config = dict(
    time_shift_ms=50,
    hidden_act='gelu',
    width=320,
    init='xavier_uniform',
    shampoo_beta=0.99,
    epochs=31.5,
    adamw_weight_decay_other_params=0,
)
Rows from block 5 of a small audio frame classifier, named by matrix and row number. Rows with one number belong to one neuron. Each number is 128 + 32 x the weight over its row's rms, rounded and kept within 0 to 255. All counts start at 0. Numbers have three digits each.
After each neuron's rows are labels from the 100 clips, of 14976, where the neuron reaches its highest value: "top examples" is what is common among them; "lies over" is the class under the peak. Only what is clearly more common there than usual is listed. The data: synthesized solo parts of chorales (CocoChorales).
# fc1: MLP up (model.blocks.5.mlp.fc1.weight, 640x320), inputs 107-213
# fc2: MLP down (model.blocks.5.mlp.fc2.weight, 320x640, transposed), outputs 107-213

fc1.347:141091122090121187130069112195149175112120110149126087174103146146133111120153122156180175096173085149148202086082148095064137094136109124100105158154094153138214076117097075147122144156061149154106126134089077152145102132098123163102084158140151179084115149120087108137160110188116099097158126149113138197097166129154183
fc2.347:182152114132079149146081102149150178077109170152066204167149130113136119150134137118148102076127146162150165126115102122127154167038147152125144087135117123135125104105139168192101127182169132098149110166167089134142151111163126124179128143149079098161134167130205156096131152138095160110166146096090116095099150143159124
top examples: note F#5; note E5; violin; note D#5
lies over: F#5

fc1.255:147115107130082094146103082165143066148102180142098157165175107094130159123165115195148115167143193086129110123188089185128140136117097157142094137141176138097128083123166070148139131158122075113153131107146094118187047147072112065074117115069090116110189149125154121176101148151115089096094085146137122156077111116119123
fc2.255:147152110049224167083159129114132130135090093153130102108155139123147151151114133084166089124104135096152164130162127125149100125224161162146104147113109101172162217149167138145115181090171096177113150124114096149120181083139108150164137134091167185157099115105134151123151126105149143076093126131184155135097115174104137
top examples: note F5; note G5; note C4; note D#5
lies over: silence

fc1.610:118042167124117103062151146180051098146122115142171124116146125121116125101109150134113136133149153168134151118155105120142131115136060105080161108073163130168083091094126168083106145161135050180163138127087106162106138146098163123138104124162183135192168098108099150062128125144146094104121137158114152141124155139131137
fc2.610:144126142120123100140173126163147117129140148161070186123158138094128133116162133195152117121168112128078099165117150152197142175120143068125151093142114068101118087186119156141095099152147105164122113117064166105101131149100135069107190098134145094064104174150132141088097132150093108094110144130140129100093105183127185
top examples: note F5; flute; note D#5; note G5
lies over: F5

fc1.601:101123134076104094107119131091124183136162135142162136151077183130100187190138119145123148116135130173132136117165161132102153211157118134141096081129161116226078175098149164181109161054124193160078102099136211103151123146123131107097181120163202159111115106139108077167166092163068116159119134176120082134086145122099110
fc2.601:139145108126140135098152123099115091100130155172136184090093148199152126137092152172085150140121089113184083106191147195085177172104084214131137093148166192124113172121073116167176158162115159167127162189159121120095065105205104101119141148095114123035106128111157147130179097142130138127144135125174141101096105094141162
top examples: note C#4; note D4; note G#3; cello
lies over: silence; C#4

fc1.363:115109175155159140163113128117119169074099085146133148101127082167078166120084134135116107105168185123123124093087107137137159194236141130111119208092176149127153161131108088119145181119102089147096152126091087140151153146149081095106106152119131156145047116156083130201136150118088150128166054116112085174112116105095070
fc2.363:140130144137125161136163144119157112141072112108089141183181160197134129142094135093131088118098128096090071088150179103100161113100092196104151142152133133155107079153133062141083161167130163103139120059176127149161128099128064158161135109110086105117131174156134087113122109131124073101141090121110138143105101100166089
top examples: note C#4; note D4; cello
lies over: C#4

fc1.298:111071108140197106151096097112147165125089157140134085153212070101080078134127080148163126189102129158120122143152109102154166137148130101152067173098156118111110185112160164159115098174130150084095067108178141137157163077135119103120153135139093103139126143043104132114121101134037142116150125121097149166143129118061164
fc2.298:116146103137102071158098180123143124137108082132172110124128152165159067073188110074138100121126144108143126137134120102095112162184136161125118033077116144114181146145098094152140110139199137107088127138122091077116123142080135162157135053093124155069141149109120071135131163128168149143099147142136060078196111151143123
top examples: note E5; note D5; flute; note F#5
lies over: E5

fc1.218:138174163105071131135096146135092088136126093080119117140173142169135118108087116131103158118126171096077111136061100089159125138146107170109200141109093121078092089136096152146154116081093114129142137103104157100115107098147169119143186113096185053085159183090155152093135107163131150174106155126174148088107100037131116
fc2.218:108093154166123099147083147101155101172122094155079122117141076133109134110144101131094140115132138148115171145121136093141107103000077180133110204133130094075113103126156138122092071106102178124102106177168150149103183129145151125193124105064047107125119165141118134167069140186134144076166113150117134132141149039127165
top examples: note F#4; note B4; note G4; note A4
lies over: F#4

fc1.582:116075152120106112151136084079121141109125117167173102173184123169101139077137072139147118158075175127128179158160114144167154132169127095145075129109148121108080125143150122179153114188109139134126062119145131178117177130086144092073145156136109109096119090056117143109058142117132123178147117177085133115141178131095123
fc2.582:089105099096161084128126127107108112079086108124117140085115136144127086064189130103147132120165108140085147118117142169123148088184147118064124087122142125179155171123131164096072125135160140089111137101155128078099130111097130122146070077088104148172094127126108090196119140117142134116106169166110118082143112107098149
top examples: note F#5; note E5; flute; note D#5
lies over: E5

fc1.151:192088083111074081128125145155138154090178123108088141079105126166135109126142111146128116123196108078113080082115104166128086111145138136176107202134140109161060151121133118049118150151140147232173129128141130107183148100168146104113130143125124080131158042086123113178155150115103113125134134084121145100106123073156100
fc2.151:125091100188166115174174199090212108110074119091111150113157103135202144080130113068090156093192155103113084107119115137128109151132106185071113096177146095151132088084061111072094190094121148117128089121129125141152125164203144098114162152160113117082124164064099136169160099151096160110143077202142100171121157069101130
top examples: note C#4; instrument: bassoon; note C#3; note A5
lies over: C#4; A5

fc1.172:130029180106102119130134124105123127115140089190115135113129127174169106103109140162087089136117156187138093138144125125118102125136115094069087098153065144108131130170177142094138120118103172164166112123153155156121078122151178155069172135154077147159079097102137120109150136136125135099142147123139147164166158144110162
fc2.172:118126120142178148148141151144097123116129119137077209097128091128166113120146153162095097143181097105121115068135131158158118140238190116117113069165135175164170118101150167149113174148175185078153124115093147149127122124126164091097142156120129112147181178083090063093090076150079116143105102188176115077076129114153092
top examples: note F5; note D#5; flute; note C#5
lies over: F5

fc1.638:106112168131089121130135127110121056106122119086114084113209167142158151117134099213158125127092099094122144132124090073127091145150106107142118084125212182148115095102178090121109156092136125141128139114105067152086132183103122131157122154119142151085143104116150064184095129138115108111145099147150122217157183093147136
fc2.638:121087141176114144148137162111122161145110105096072123160087166123148139151179126104145150147095107167109100111124146145151134098167135113162157165105167102204075150147105075143118125108176112185077082135124129139160177120122114132141082163175118189141092122114146168169127164138170071102130111093128096105148148118155114
top examples: note F5; note D#5; note G5; flute
lies over: G#5

fc1.307:106167101123173104086138123140117160089187111110083126122181094115124143136140113141079107141134166100150181119162112173190150130147103144189176179077135082115150128119087153071050086142102076120085166129106136094081106117142106158176090170173137088109118101117175150124176048145128179127100156076093128141157123093151058
fc2.307:142127131141134073129118079164137131112129186110086144097181101137136190099085174130140123120111136168136141123146168088104118100057138174132158115071164116058134166107119133149152125124081149189119100184084141089150118128094159176156171153089024134084178091113102147129162131124143118115107159130080108119110147135128078
top examples: note A#4; violin; note A4
lies over: A#4

fc1.563:107134116131118121118140129037087110138148098092121092098123085140064121084135144109127136137116192130108085084135123099113117129144114140146078158072181093109139111114144238107155065113171070153141105159160113090116124153133199057189099117114141111146085129140192119058137122180132152119117082143158155117149118106084101
fc2.563:064167089118112092122123121122092087151141067083125108108134102148117152107155103104119116141198150107117072111127180101159138181036170141107143145135109130098056146116144139145125105100115082097066146176112098111080131159119140206127167135098080088078126099145154081130112128138086156123146127135140126159126135130152180
top examples: note E5; note D#5; violin; note F#5
lies over: E5

fc1.45:066092120114162097119148114084109130151125148060123120068083130135116142087173106116092107054120156091156167119075086122154124120144048164041155148059147106113155059136123143087106102123131124155147207088119068152087116133112188129139132129093124110115175123109157157118119104149153085107095141082139132119174084082077088
fc2.45:120143056158154146132144103118205100114111098095128131070105091101139183106140131134092133185143171110148121143145082157082143140037130139108135109133138097074134159151146114108112107084113181186158099169187131134099118080152137104165179118137108142094156186150118053141079142151102101099144098111135108067153129076110163
top examples: note F#4; note G4; note B4; clarinet
lies over: F#4

fc1.516:101092173139098116151188115129089080151170143120173166138096106114063132223141154138152095092113119128073161137212140068123151102176076158135122097129183179178117081083163141117109134051100143188135150132099144123119143120123084132151123097173120135116070119151152088140130093129109174137106141114132114103072112146189101
fc2.516:147109140089125147172085120105113116122071127147063103132118126158154146125140170113122111160087086074116066102107092137054098113000113112170121122142089114111091117105057170093158128170191149154097127069160110061119126102121147153159143119125071145100176115144109115083124139137143184150138139104119169123122126167110126
top examples: note C#4; note B3; note D4; trombone
lies over: C#4

fc1.450:100094093105156097076122147148115101102135095185109098156182148136108131123111136093115123163113171145116095151183089117114179153171157159171077214127145163142110150121142162149114108172123097088145080086150164119140110103092174057072166114095109080082144116120139115139072127114088130099142084168108163174141150152131105
fc2.450:062140103158147109160121104087103127154075139058173123086135107129130054108187133077092146135172129131125169168136144104163082173168132108097113100079093112090156143134139147103119100136111163182111160118089186095102127142112090122150080134148164147047156094115069077186151129158179145121152113123115075083086108141169141
top examples: note C#4; note D#4; clarinet
lies over: D#4

fc1.152:095091150156091062106133147183086101108126055066113118092124152107108093080106139116113126103101150153131167132109125056105124098126155184095125148100141093131153055143112165088137109152126127168112187155097131088067140105084146135137060180147158063095128055133189148082148151197116123118166135154112095156124122112085088
fc2.152:130156182151114110201089123134162139110156154079101054105082112127137165124135166136106078133133161131088125095081137132097123105040166140118221173103103088078098113060178111149085048091127113174161124175132174079097133164094149145136173099074119158113175146171132142151102192117129158142082103132131139129166121122177116
top examples: note A#4; note G#4
lies over: A#4

fc1.62:113150141079129129122102099106111089114089173123131124079125159184153140135192104151110107119113165173142163156081075102152132170220069175126104158114205109160154139134088097026115185155132131114092171152140125127135132128104122150152129182108092117117043114108100116108112124063115149153137092113137150164140107078108131
fc2.62:129174156135161139117131096173192118156117104121092126114160181176102125135125176125112071122145128158178122062135103132124141105079088071106133125101078139050138059157097100105130058160139161161165116190199159118134185095142072140156134068172136154149206089104145083102161127124102115126110143163104123063153089102105156
top examples: note F#4; cello; note G#4; instrument: clarinet
lies over: F#4

fc1.274:137114178122123073171132104094145118137129115067200104115153131116086109173135132094059163103115149118150193146085105121137110120147075157094176114139178124121181120065099106092155112104135145111172164154182141143127070120087131140152110109109103098117129180120155097140125127124138121152089134119194131111077066124093170
fc2.274:123160122139139095155106138189125102074081111114094158115089086116098183131079151149144135132141130085111104113138119146151149137028119113109116128076112108074164074147162116111108137139147169108152105169152104109091149099135170170089211091121084192107151139132119166141045127138069146106146114169162108116103095075141103
top examples: note F#4; note B4; note E4; trombone
lies over: F#4

fc1.54:084133139175094085142093113182157121181124176115138140162222082122158128048155143152065134127145146067120108101189110120164138177123132186143082136135099144128110155117140133119089173183148144109104150153132061184159093076157103148141078137132120179162152119133186134129132164179078125123121112118189108082138184155139072
fc2.54:129146125119132101195131143127120092085134108138083147114128112116197075136176107065181098048109105111137109143117087154115101109151105094119098112133196126172115111083148147088113136110146084175176125113129076105160195080133100093156093111117135165152148072154134109155114109152175183104154109067167112134140065102152095
top examples: note F#4; note E4; clarinet
lies over: F#4

fc1.235:196173138182117104157110120097103146087193097132142094121152116208105121126093185087079201089151130133094092142151119120148088093169136196136141112080140164144179134167163122117169150210110100171153094157130141115124149078143128146092153160094080135099084185120129108091111105196059117132119138104121147082108134117137097
fc2.235:101147185159110118117163091117131146151127140143131136123100085172128111099102040069108112067124184147108168107114130134098081163163153076106149102152115098131105075126124193105092236133167117166117143100099075147112196094180068141151088109103105073116059130108095132071152134151118138136073131170156153128150143120082106
top examples: note C#4; note C5; note F#4
lies over: C#4

fc1.389:123171090090130093075147152125113154116135125138138093130060147077130151115161141170104143109114126136136125112103175075098127122212139181167135109173079114193121151152084152142106165053156173112073145176089164135197107170131126118135175115105144120057078053131099126173122144125086123189144137106100093147176140172097106
fc2.389:122116111075087104102107072144138103158104101172092140163111140170112125145088088113134145092107110062186114098134142164047166095153102136081089118071155157155117060133153137117213156120136167130152148192069155098068104079163128121137165108105135116144128175118144167177126120115131101135099133137187138144137142168179088
top examples: note C#4; note F#3; cello; bassoon
lies over: silence