Rows from block 5 of a small audio frame classifier, named by matrix and row number. Rows with one number belong to one neuron. Each number is 128 + 32 x the weight over its row's rms, rounded and kept within 0 to 255. All counts start at 0.
After each neuron's rows are labels from the 100 clips, of 14976, where the neuron reaches its highest value: "strongest on" is what is common among them; "loudest" is the band of the loudest frequency at the time of the peak. Only what is clearly more common there than usual is listed. The data: synthesized solo parts of chorales (CocoChorales). In brackets: how many of the 100.
# fc1: MLP up (model.blocks.5.mlp.fc1.weight, 640x320), inputs 214-319
# fc2: MLP down (model.blocks.5.mlp.fc2.weight, 320x640, transposed), outputs 214-319

fc1.456 [105 138 160 175 142 125 104 131 104  77 109 117 138 111 106 151 109 128  99 200 130 102 136 102 149 181 117 160 145 100  86 121 143  94 135  92 162 123 150 201 162 112 117 129 129 171  93 145 137 180 127 105 129 105 153 147  84 166 111 182 167 124  54 132 175 110  90  84 133 168 168 140 112 163 148 102  68 164 120  89 127 164 151 188 206  89 103 103 113 109 103 160 142 113  75  55 112  89 119 140  57 134 134 122  96 124]
fc2.456 [125 135 155 129 134 168 171  91  89 140 113 200 129 148  84 152 113 150 172 107 125 121 113 147 118 176 179  97 138 128 147 143  72  94 100  77 123 180 167  93 148 127 150 125 135 150 110 104 151 100 121  77  89 149  93 157 132 148 164 170  80 120 180 131  99 141 107 176 175 171 167 122 149 156 146 131 113 112 120 136 155 132 156 164 143 106 145  78 110 148 107 177 118 117 167 121 181 128 120  90 113 179 122  94  92 163]
strongest on: note E4 (94); note F#4 (68); clarinet (39)
loudest: 250 to 500 Hz (83)

fc1.316 [ 80 121  91 144 111 140 118 106 115 107 120 110 101 140 132 224 145 129 152 184 161 117 159 127  84 154 160 157 123 114 138 137 120 134 147  94 115 127 168 109 152 160  90 128 129 222 154  74 121 157 153 169 129 138 114 211 153 123  77 146 121 112 187 131  86 125 110 142 139 150 159  98 139 172 121 148 122 141  89 156  99 121 101 117 105  97 145  68 141 121 114 108  81 103 115 128 199 101 129 177 147 201 106 187 129  82]
fc2.316 [107 117 170 171 132 131 154 102 156 122 123 143  90 107 128 165  95 105 158  96 102 132  73 113 133 142 126 114 122 153 153  94  88 149  87 107  88 164 206 152  97 168 124  99  94  82 102 132 138 129 143 130  90 100 102  92 127 140  66 160  97 136  99 124 122  86 101 140 180 132 130 179 125 150 175 147 116 138  89 151 214 149 172 109  98 138 142  77 113 147 103 140 135 148 128 116 149 121 131 135 128 141 139 162 105 104]
strongest on: note F#5 (94); note F5 (59); note D#5 (52); trumpet (39)
loudest: 1000 to 2000 Hz (36)

fc1.537 [149 114 179 116  86 140  92  91 104 127 148  98  94 105 128 109 120 110 121 117 162  98 153 143 159 117 127  96 174 133 115 108 150 154  94 100 177 168 115 135 158 134 114 105 170 171 135 175 133 162 160 184  95  70 164 109 139 135 152 166 107  94  95 132  86 164 149 161  99 179 120 113  83 157 118  92  83 179 105 133 136 109 114 135  62 136 102 125  84 142  77 103 102 152  86 125 134 148 139  55  83 115 121 130 125 187]
fc2.537 [112 197 138 152 115 139 116 109 138 126  61  96 183 137 112 163 107 144 144 140 194 123 158 141 126 125 180 158 158  86 113 116 115  81 192 117 168 183 104 136 195  65 124  83 126 118  85 130 138 107 183 116 148 178 147 174 158 186 164 110  94 125 127 167 136 138 107 179 132 167 169 161 137 118 146 131 143 103 188 124 167 137 181  78 161 111 106 165 154 117  81 105  47 131 196 108 118  55 134 130 106 108 100 107 134 142]
strongest on: note E4 (41); tuba (25)
loudest: 250 to 500 Hz (71)

fc1.238 [144 135 131 165 143 139 146 146 118 101 154 109 139 129 138 119 166 111  90  95 195 112  94  65 151 181 162 107  93 180 104 100 162  95 174 134 131 130 114 112 158  95 129  77 103 177 127 175 167 102 107 117 145 101  78 161 148 136 169  94 136 179  80  91  87 186 157  75 117 150 159 144 141 184 148  75  87 121 145 158 113  51 129 147 105 138 138 127 109 144  80 117  91 123 115   8 173 113 107 161 123 116 119 153 153 107]
fc2.238 [121 188 185 149 142 141 172 166  93 139 108 173  97 140 122 138 119 146 188 174 173 132 165  57 118 120 130 153 149 113 106  96  87  53 121  72 126 180 153 124 145 107 106 164 160  46 132 112 116 115 146 105  53 132 149  93 151 153 131 154 102 188 138 140 146 183 123 190 187 127 128 148 116 118 144 127 136  97 181 130 176 147 165 126 124 100  97 101 130 162 119 101 148  92  94 117 110 143 116 114  81 177  82 119  96 199]
strongest on: note E4 (99); note D4 (79); viola (54); note F#4 (33)
loudest: 250 to 500 Hz (86)

fc1.631 [141  97  97 107 126 141 112 151  42 126 140  94 165 120 156 132 122 128  90 184  69  87 148 193 126 130 187 146  76 126 123 126  29 116 134  86 175 146 154 120 114  83 161 130  78 136  91  91  94 120 112 105 141 145  99 191 132 134 122 146 164  97  75  88 211 105 128  93 149  83 126 202  62 165  89 184 117 117 103 110 106 122 132 207 168  99 106 117 155 114  96 172 147 124 165 112 140 121 127 156 113 170 162 127 116 113]
fc2.631 [188 205 177 174 121 122 140 124 142 107 170 112 117 120 103 152  72 125 109  92 112 135 127 162 120  99 159  72 142 145 124  53 100 137  97  89 140  90  97 156  91 106 117 159 154 135 148 105 105 107 120 147 133 152  92 112 154 136 111 149 159 119 105 120  74 102 118 161 156 148 126 162 153 137 146 133 116 118 121 118 160 123  91 192 126 146 188 152 157 143 112 102  86 151 157 106 132 146 115 141  97 114  89 144  73 138]
strongest on: note E4 (58); note F#4 (56); viola (42); note G#4 (29)
loudest: 250 to 500 Hz (77)

fc1.438 [120 112  65  95 168 120 123 183 132 140 146 153 115  81  50 171 155 122 138 166 130 162  74 170 133 129 161 111 235 113 132 174 150 146 135  82 125 143  67 148 175  71 130 103 165 155 168 135 108 124 109 171 109 181 185 101 173 147 102 164 133  64 151 175 145 110 200 115 119 158  90 120 109 138 138 119 156 148 179 113 156 131 147 121 171 145 158 114 136 100 139 126 139  74 120 138 149 151 120  72 185 162 119 193 131 136]
fc2.438 [156 123 120 118  91 145  72 118 130  72 174  94 158 134 104 137 192 120 115 160 129  75 183  97 143 148 148 154 137 104  98 171 179 172 100 119 103 170 128 138 167 172 139 131 222 139  87 150 118 175 117 145  40 120 101  76 149 133 171  70 134 138 161 108 109 106 121 162 102 117 174 143 163 116  89 161  72 104 153 123 160 126 130  56  83 100 124 127 108  92  68  98 179  96 167 150  68 114  89 132  83 101 151 112  97 139]
strongest on: note G#4 (87); note A#4 (43); horn (34); note F#4 (33)
loudest: 250 to 500 Hz (72)

fc1.191 [151  83 105 145  90 158 107 147 160 115 113 167 117 162 123 166 127 164 170 155 103 128 157 128  69 126 157 184  98 126 163 164 141 137  57  91  88 136 147 181 119 123  80 134 153 130 104 130 169 144 155 117  92  88 125 144 133  92 144 136 155 196 148  95 110 110 166  70 154 109 116 182 125 141 186 150  75  75  64 120 155 156 100 132  67  74 135 165 131  44  80  59 135 130  90 124 146 122  81 114 108 121 127 138 112 123]
fc2.191 [135 140 108 136 116  79 135 131 151 103  74  84 162 108 114 208  79 101 117 176 157 137 124  92 108 140 176  94 121 135 162 116 103  66 134  81 169 136 184 124 176 119  63 151 125 125 116 174 104  86 129 126 139 120 148 133 165 103 136 138 157 135 158 132 132 119 115 203 123  98 139 126 158  72 126 148 137 144 177 131 175 126 114 123 163 112 149  90 120 158 148 146 125  83 129 153 130 128 153  95 162 170 119 125 192 180]
strongest on: note G#4 (100); note A#4 (35); note F#4 (31)
loudest: 250 to 500 Hz (96)

fc1.141 [135 104 123 148  97 114  81 152 130 136 202 149  97 174 126 164  77 110 116 159 116 158 132 112  70 154 160  89 129 111 124 126 110 137 152 141  91 115 156 133 135 166 154 174 138  92 162 151  89 100  83 137 128 103  89 112 143 137  81 127  99  77  97 154 141 171 175 164 143 136 123  65 155 133 159 134 112 154 119 144 148 102 115 140 128 123 146 167 115  91 140 149 166 125 186 111  89 158 200  96 112 113 106 133 125 157]
fc2.141 [134 119  68  75 131 105 169 169 101 138 142 141 147 144 103 168 183 128 125  82  99  91 128 100 181 118  93 148 139 163 137 116 147 135  67 131 127  48 120 111 137  74 122 115 135 109 122 159 128 178 181 127 196 174 102 130 129  84 147 159  64 154 123 133 166 103 114  83 149 127 115 135 114 106 157  90 136 157 133 139 108 126 116 150 134 107  91  62  70 151 197 133  79  73  83 137  87  84  91 101 109 101 100  79  72 111]
strongest on: note G#4 (97); note F#4 (87); viola (36)
loudest: 250 to 500 Hz (86)

fc1.466 [153 152  86  81 126 159 104 138 137 100  69 120  89  65 133 141 176  68  86 107 151  91 107 157 108 184 170 101 155 144  91 112 147 144  87  21 100 123 121 116  92 102 139 161 145 116 160 121 162 158 114 147 106  77 107 131 161 128 104 115 173  77 133 119  85 112 139  57  78 100 152 163 116 143 123 159 113 115 157 167 118 122 139 153 149 147 156 145  95 137  81 141 112 169 139 126 113 138 110 104 110 110 131  58 166 136]
fc2.466 [100 203  86  98 200 126 129 141 145 151  90 125 109 141 167 159 115  79 142 176 106 173 173 129 168 114 118  85 109 135 103 139  86 115 153 127 120 186 122 129 155 126 101 109 111 148 149 118 165  30 140 145  96 148  90 152 193 109 161 115 144 148 120  96 150 117  90 154 134 146 170 156 138  85 168  97 111 174 116  80 139 145  96 130  90 173 130 162 191 153 150 145 121 119  61 105 119 146 115 133  97 161 135 104 106 127]
strongest on: note G#4 (72); note F#4 (29); note G#3 (28)
loudest: 250 to 500 Hz (87)

fc1.522 [140 161  81 115 151 141 126 156 137 102 123 134 139 131 105 135 124  99 124 105 101 152  65 138 127 100 146 121 127 151 164  81  99 167 143 129  93 124 145 127 106 130 138 131  74 131 136 132 164 127 122 155 161 130 125 156 134 136 126 111 114 109 146 139 129  80 102  36 142  84 113 192 163 123 157 156  98 110  98 118 139 115  87  85  51  77 157 118 169  97  92 130 110 131  99 127 152  58  91 122 135 119  86  49 115 182]
fc2.522 [121 136  91  98 110  91 144  91 126 142 160 127  99  89 126 184  76 132 149 146 109 162 144 117 107 168 134 154 148 110 150 117  76  72  91 107 138 183 152  85 230 147  57  96 151 129 107 146 151 176  89 149 104 116 154 115 154 128 157 190 143 167 197 149 140 172 135 205 119  94 117 124 111  93 102 144  83 166 161  68 158 151 136 125 117 165 115 143 104 110 128 131 131  99  94  94 109 201 134 137 118 171 149  96 154 131]
strongest on: note G#4 (98); note F#4 (46); viola (42); note D#4 (38)
loudest: 250 to 500 Hz (93)

fc1.16 [142  94 130 119 132 115 145 137 116 106 110 133 176  97 108 122 152 107 103 134 162 134 127 130 114 109 155 148  81 147 159  88 161 184 149  71 153 171 136 123 215 177 135  86 176 115  99 199 140 119 132 122 120 105  78 170 155 107 170  72 134  67 108 142 155 154 117  75 164 121 170 114 141 141  93  90  95 151 180 151 105 112 144 151 131  79 176 106  66 151  32 135 136 107  98  79 153  91 168  82 125 160 127 141 172  67]
fc2.16 [ 85 166 103  95  80 161 146 118 151 168 144  60 120 100 177  92 205  97 172 170 121 104 170 137 173 146 129 121  95 142 115 208 110 106 158 162 145 167 172 117 101 120 121 122 140 149 167 119 146 128 110 141 100  88 115 145 121 138 165 167  91 176  92  99 103 151 177  98 138 138 200 125 148  68 100 104 159 140 124 116 197 155 135 100 108 153 174 132 157 160 186  99 152  81  96  80 108 204  73 109  34 108 142 105  48 161]
strongest on: note E4 (55); clarinet (47); note D#4 (31); note F4 (28)
loudest: 250 to 500 Hz (87)

fc1.84 [205 145 111 181 179 127 130 121 176  55 128 132  92 117 137  99 117  92 120 148 128 102 115  74 137 107 146 107 170  91 173 121 178  68 111 120  70 159 161  97 139 189 160 157 143 159 174 136 108 149 109 120 133 120 100 203 157 164 114 117  92 228 100 160 101 100 185 120 121 107 108 155 138 118 160 152 102 104  81 199  86 170 115 131 128 139 142  95 115 132 141 131 105  97  87 116 168 146  71 206 127 145 102 159 173  85]
fc2.84 [101 121 146 181 143 169  65 133 121 169 139 156  72 111 144 114  94 147 128  84 119 152 150 173 150  93 123 153 131 113  95 128 144 104 149  94 140 133 117 138 111 109  52 158  90 100 169 108 109 125 136 186  64 103 157 143 107  64  83 127 120 110 148  93 170 131 148 100 164 135 129 146 171 156  89 104 126 153 136  67 223  99 129 161 161 154 116  90 112 140  98 105 151 179 181 147 103 166 105 136 136  97 146 173 108 153]
strongest on: note G#4 (64); note F#4 (57); clarinet (32)
loudest: 250 to 500 Hz (79)

fc1.285 [152  92 143  97 129 108 149 168 136 140 103 132 140  94 130  82 153  84 148 191 211 182  88 104  96 103 134 153 146 120 143 182 132 190  93  87 120  92 145 119  83  85 119 182  93  56 163 141 119 139 156 160  71  94 124  35 121 182 136 100 149 105 121 121 133 137  97  96 101  82  93  95 117 114 138 156 126 121 128 187 147 163 117 122 131 166 150 141 177 208  90 145 100 178 151 126 128 133 112 130  99 148 143  80 117 123]
fc2.285 [205 156 105 150 129 107  93 101 157 116 198  87 185 122 104 148 168 187 154 133 131 146 176 124 135 161 145 104 146 110 174 132 179 137  91 157 147 128 113 198 135  84  86  88 136 149 111  77 137 176  56 125  59  77  91 125 183 117 132 154 130 156 164 126  91 105 128 157 112 143 125 156 137 128 102 179 119 161 190 105 236  96 123  97 124 146 166 117 114 108 139 127 125 161  82 174 134  95 141 161 139 152 136 137 180  62]
strongest on: note E4 (59); note F#4 (49); note A#3 (38); cello (33)
loudest: 250 to 500 Hz (78)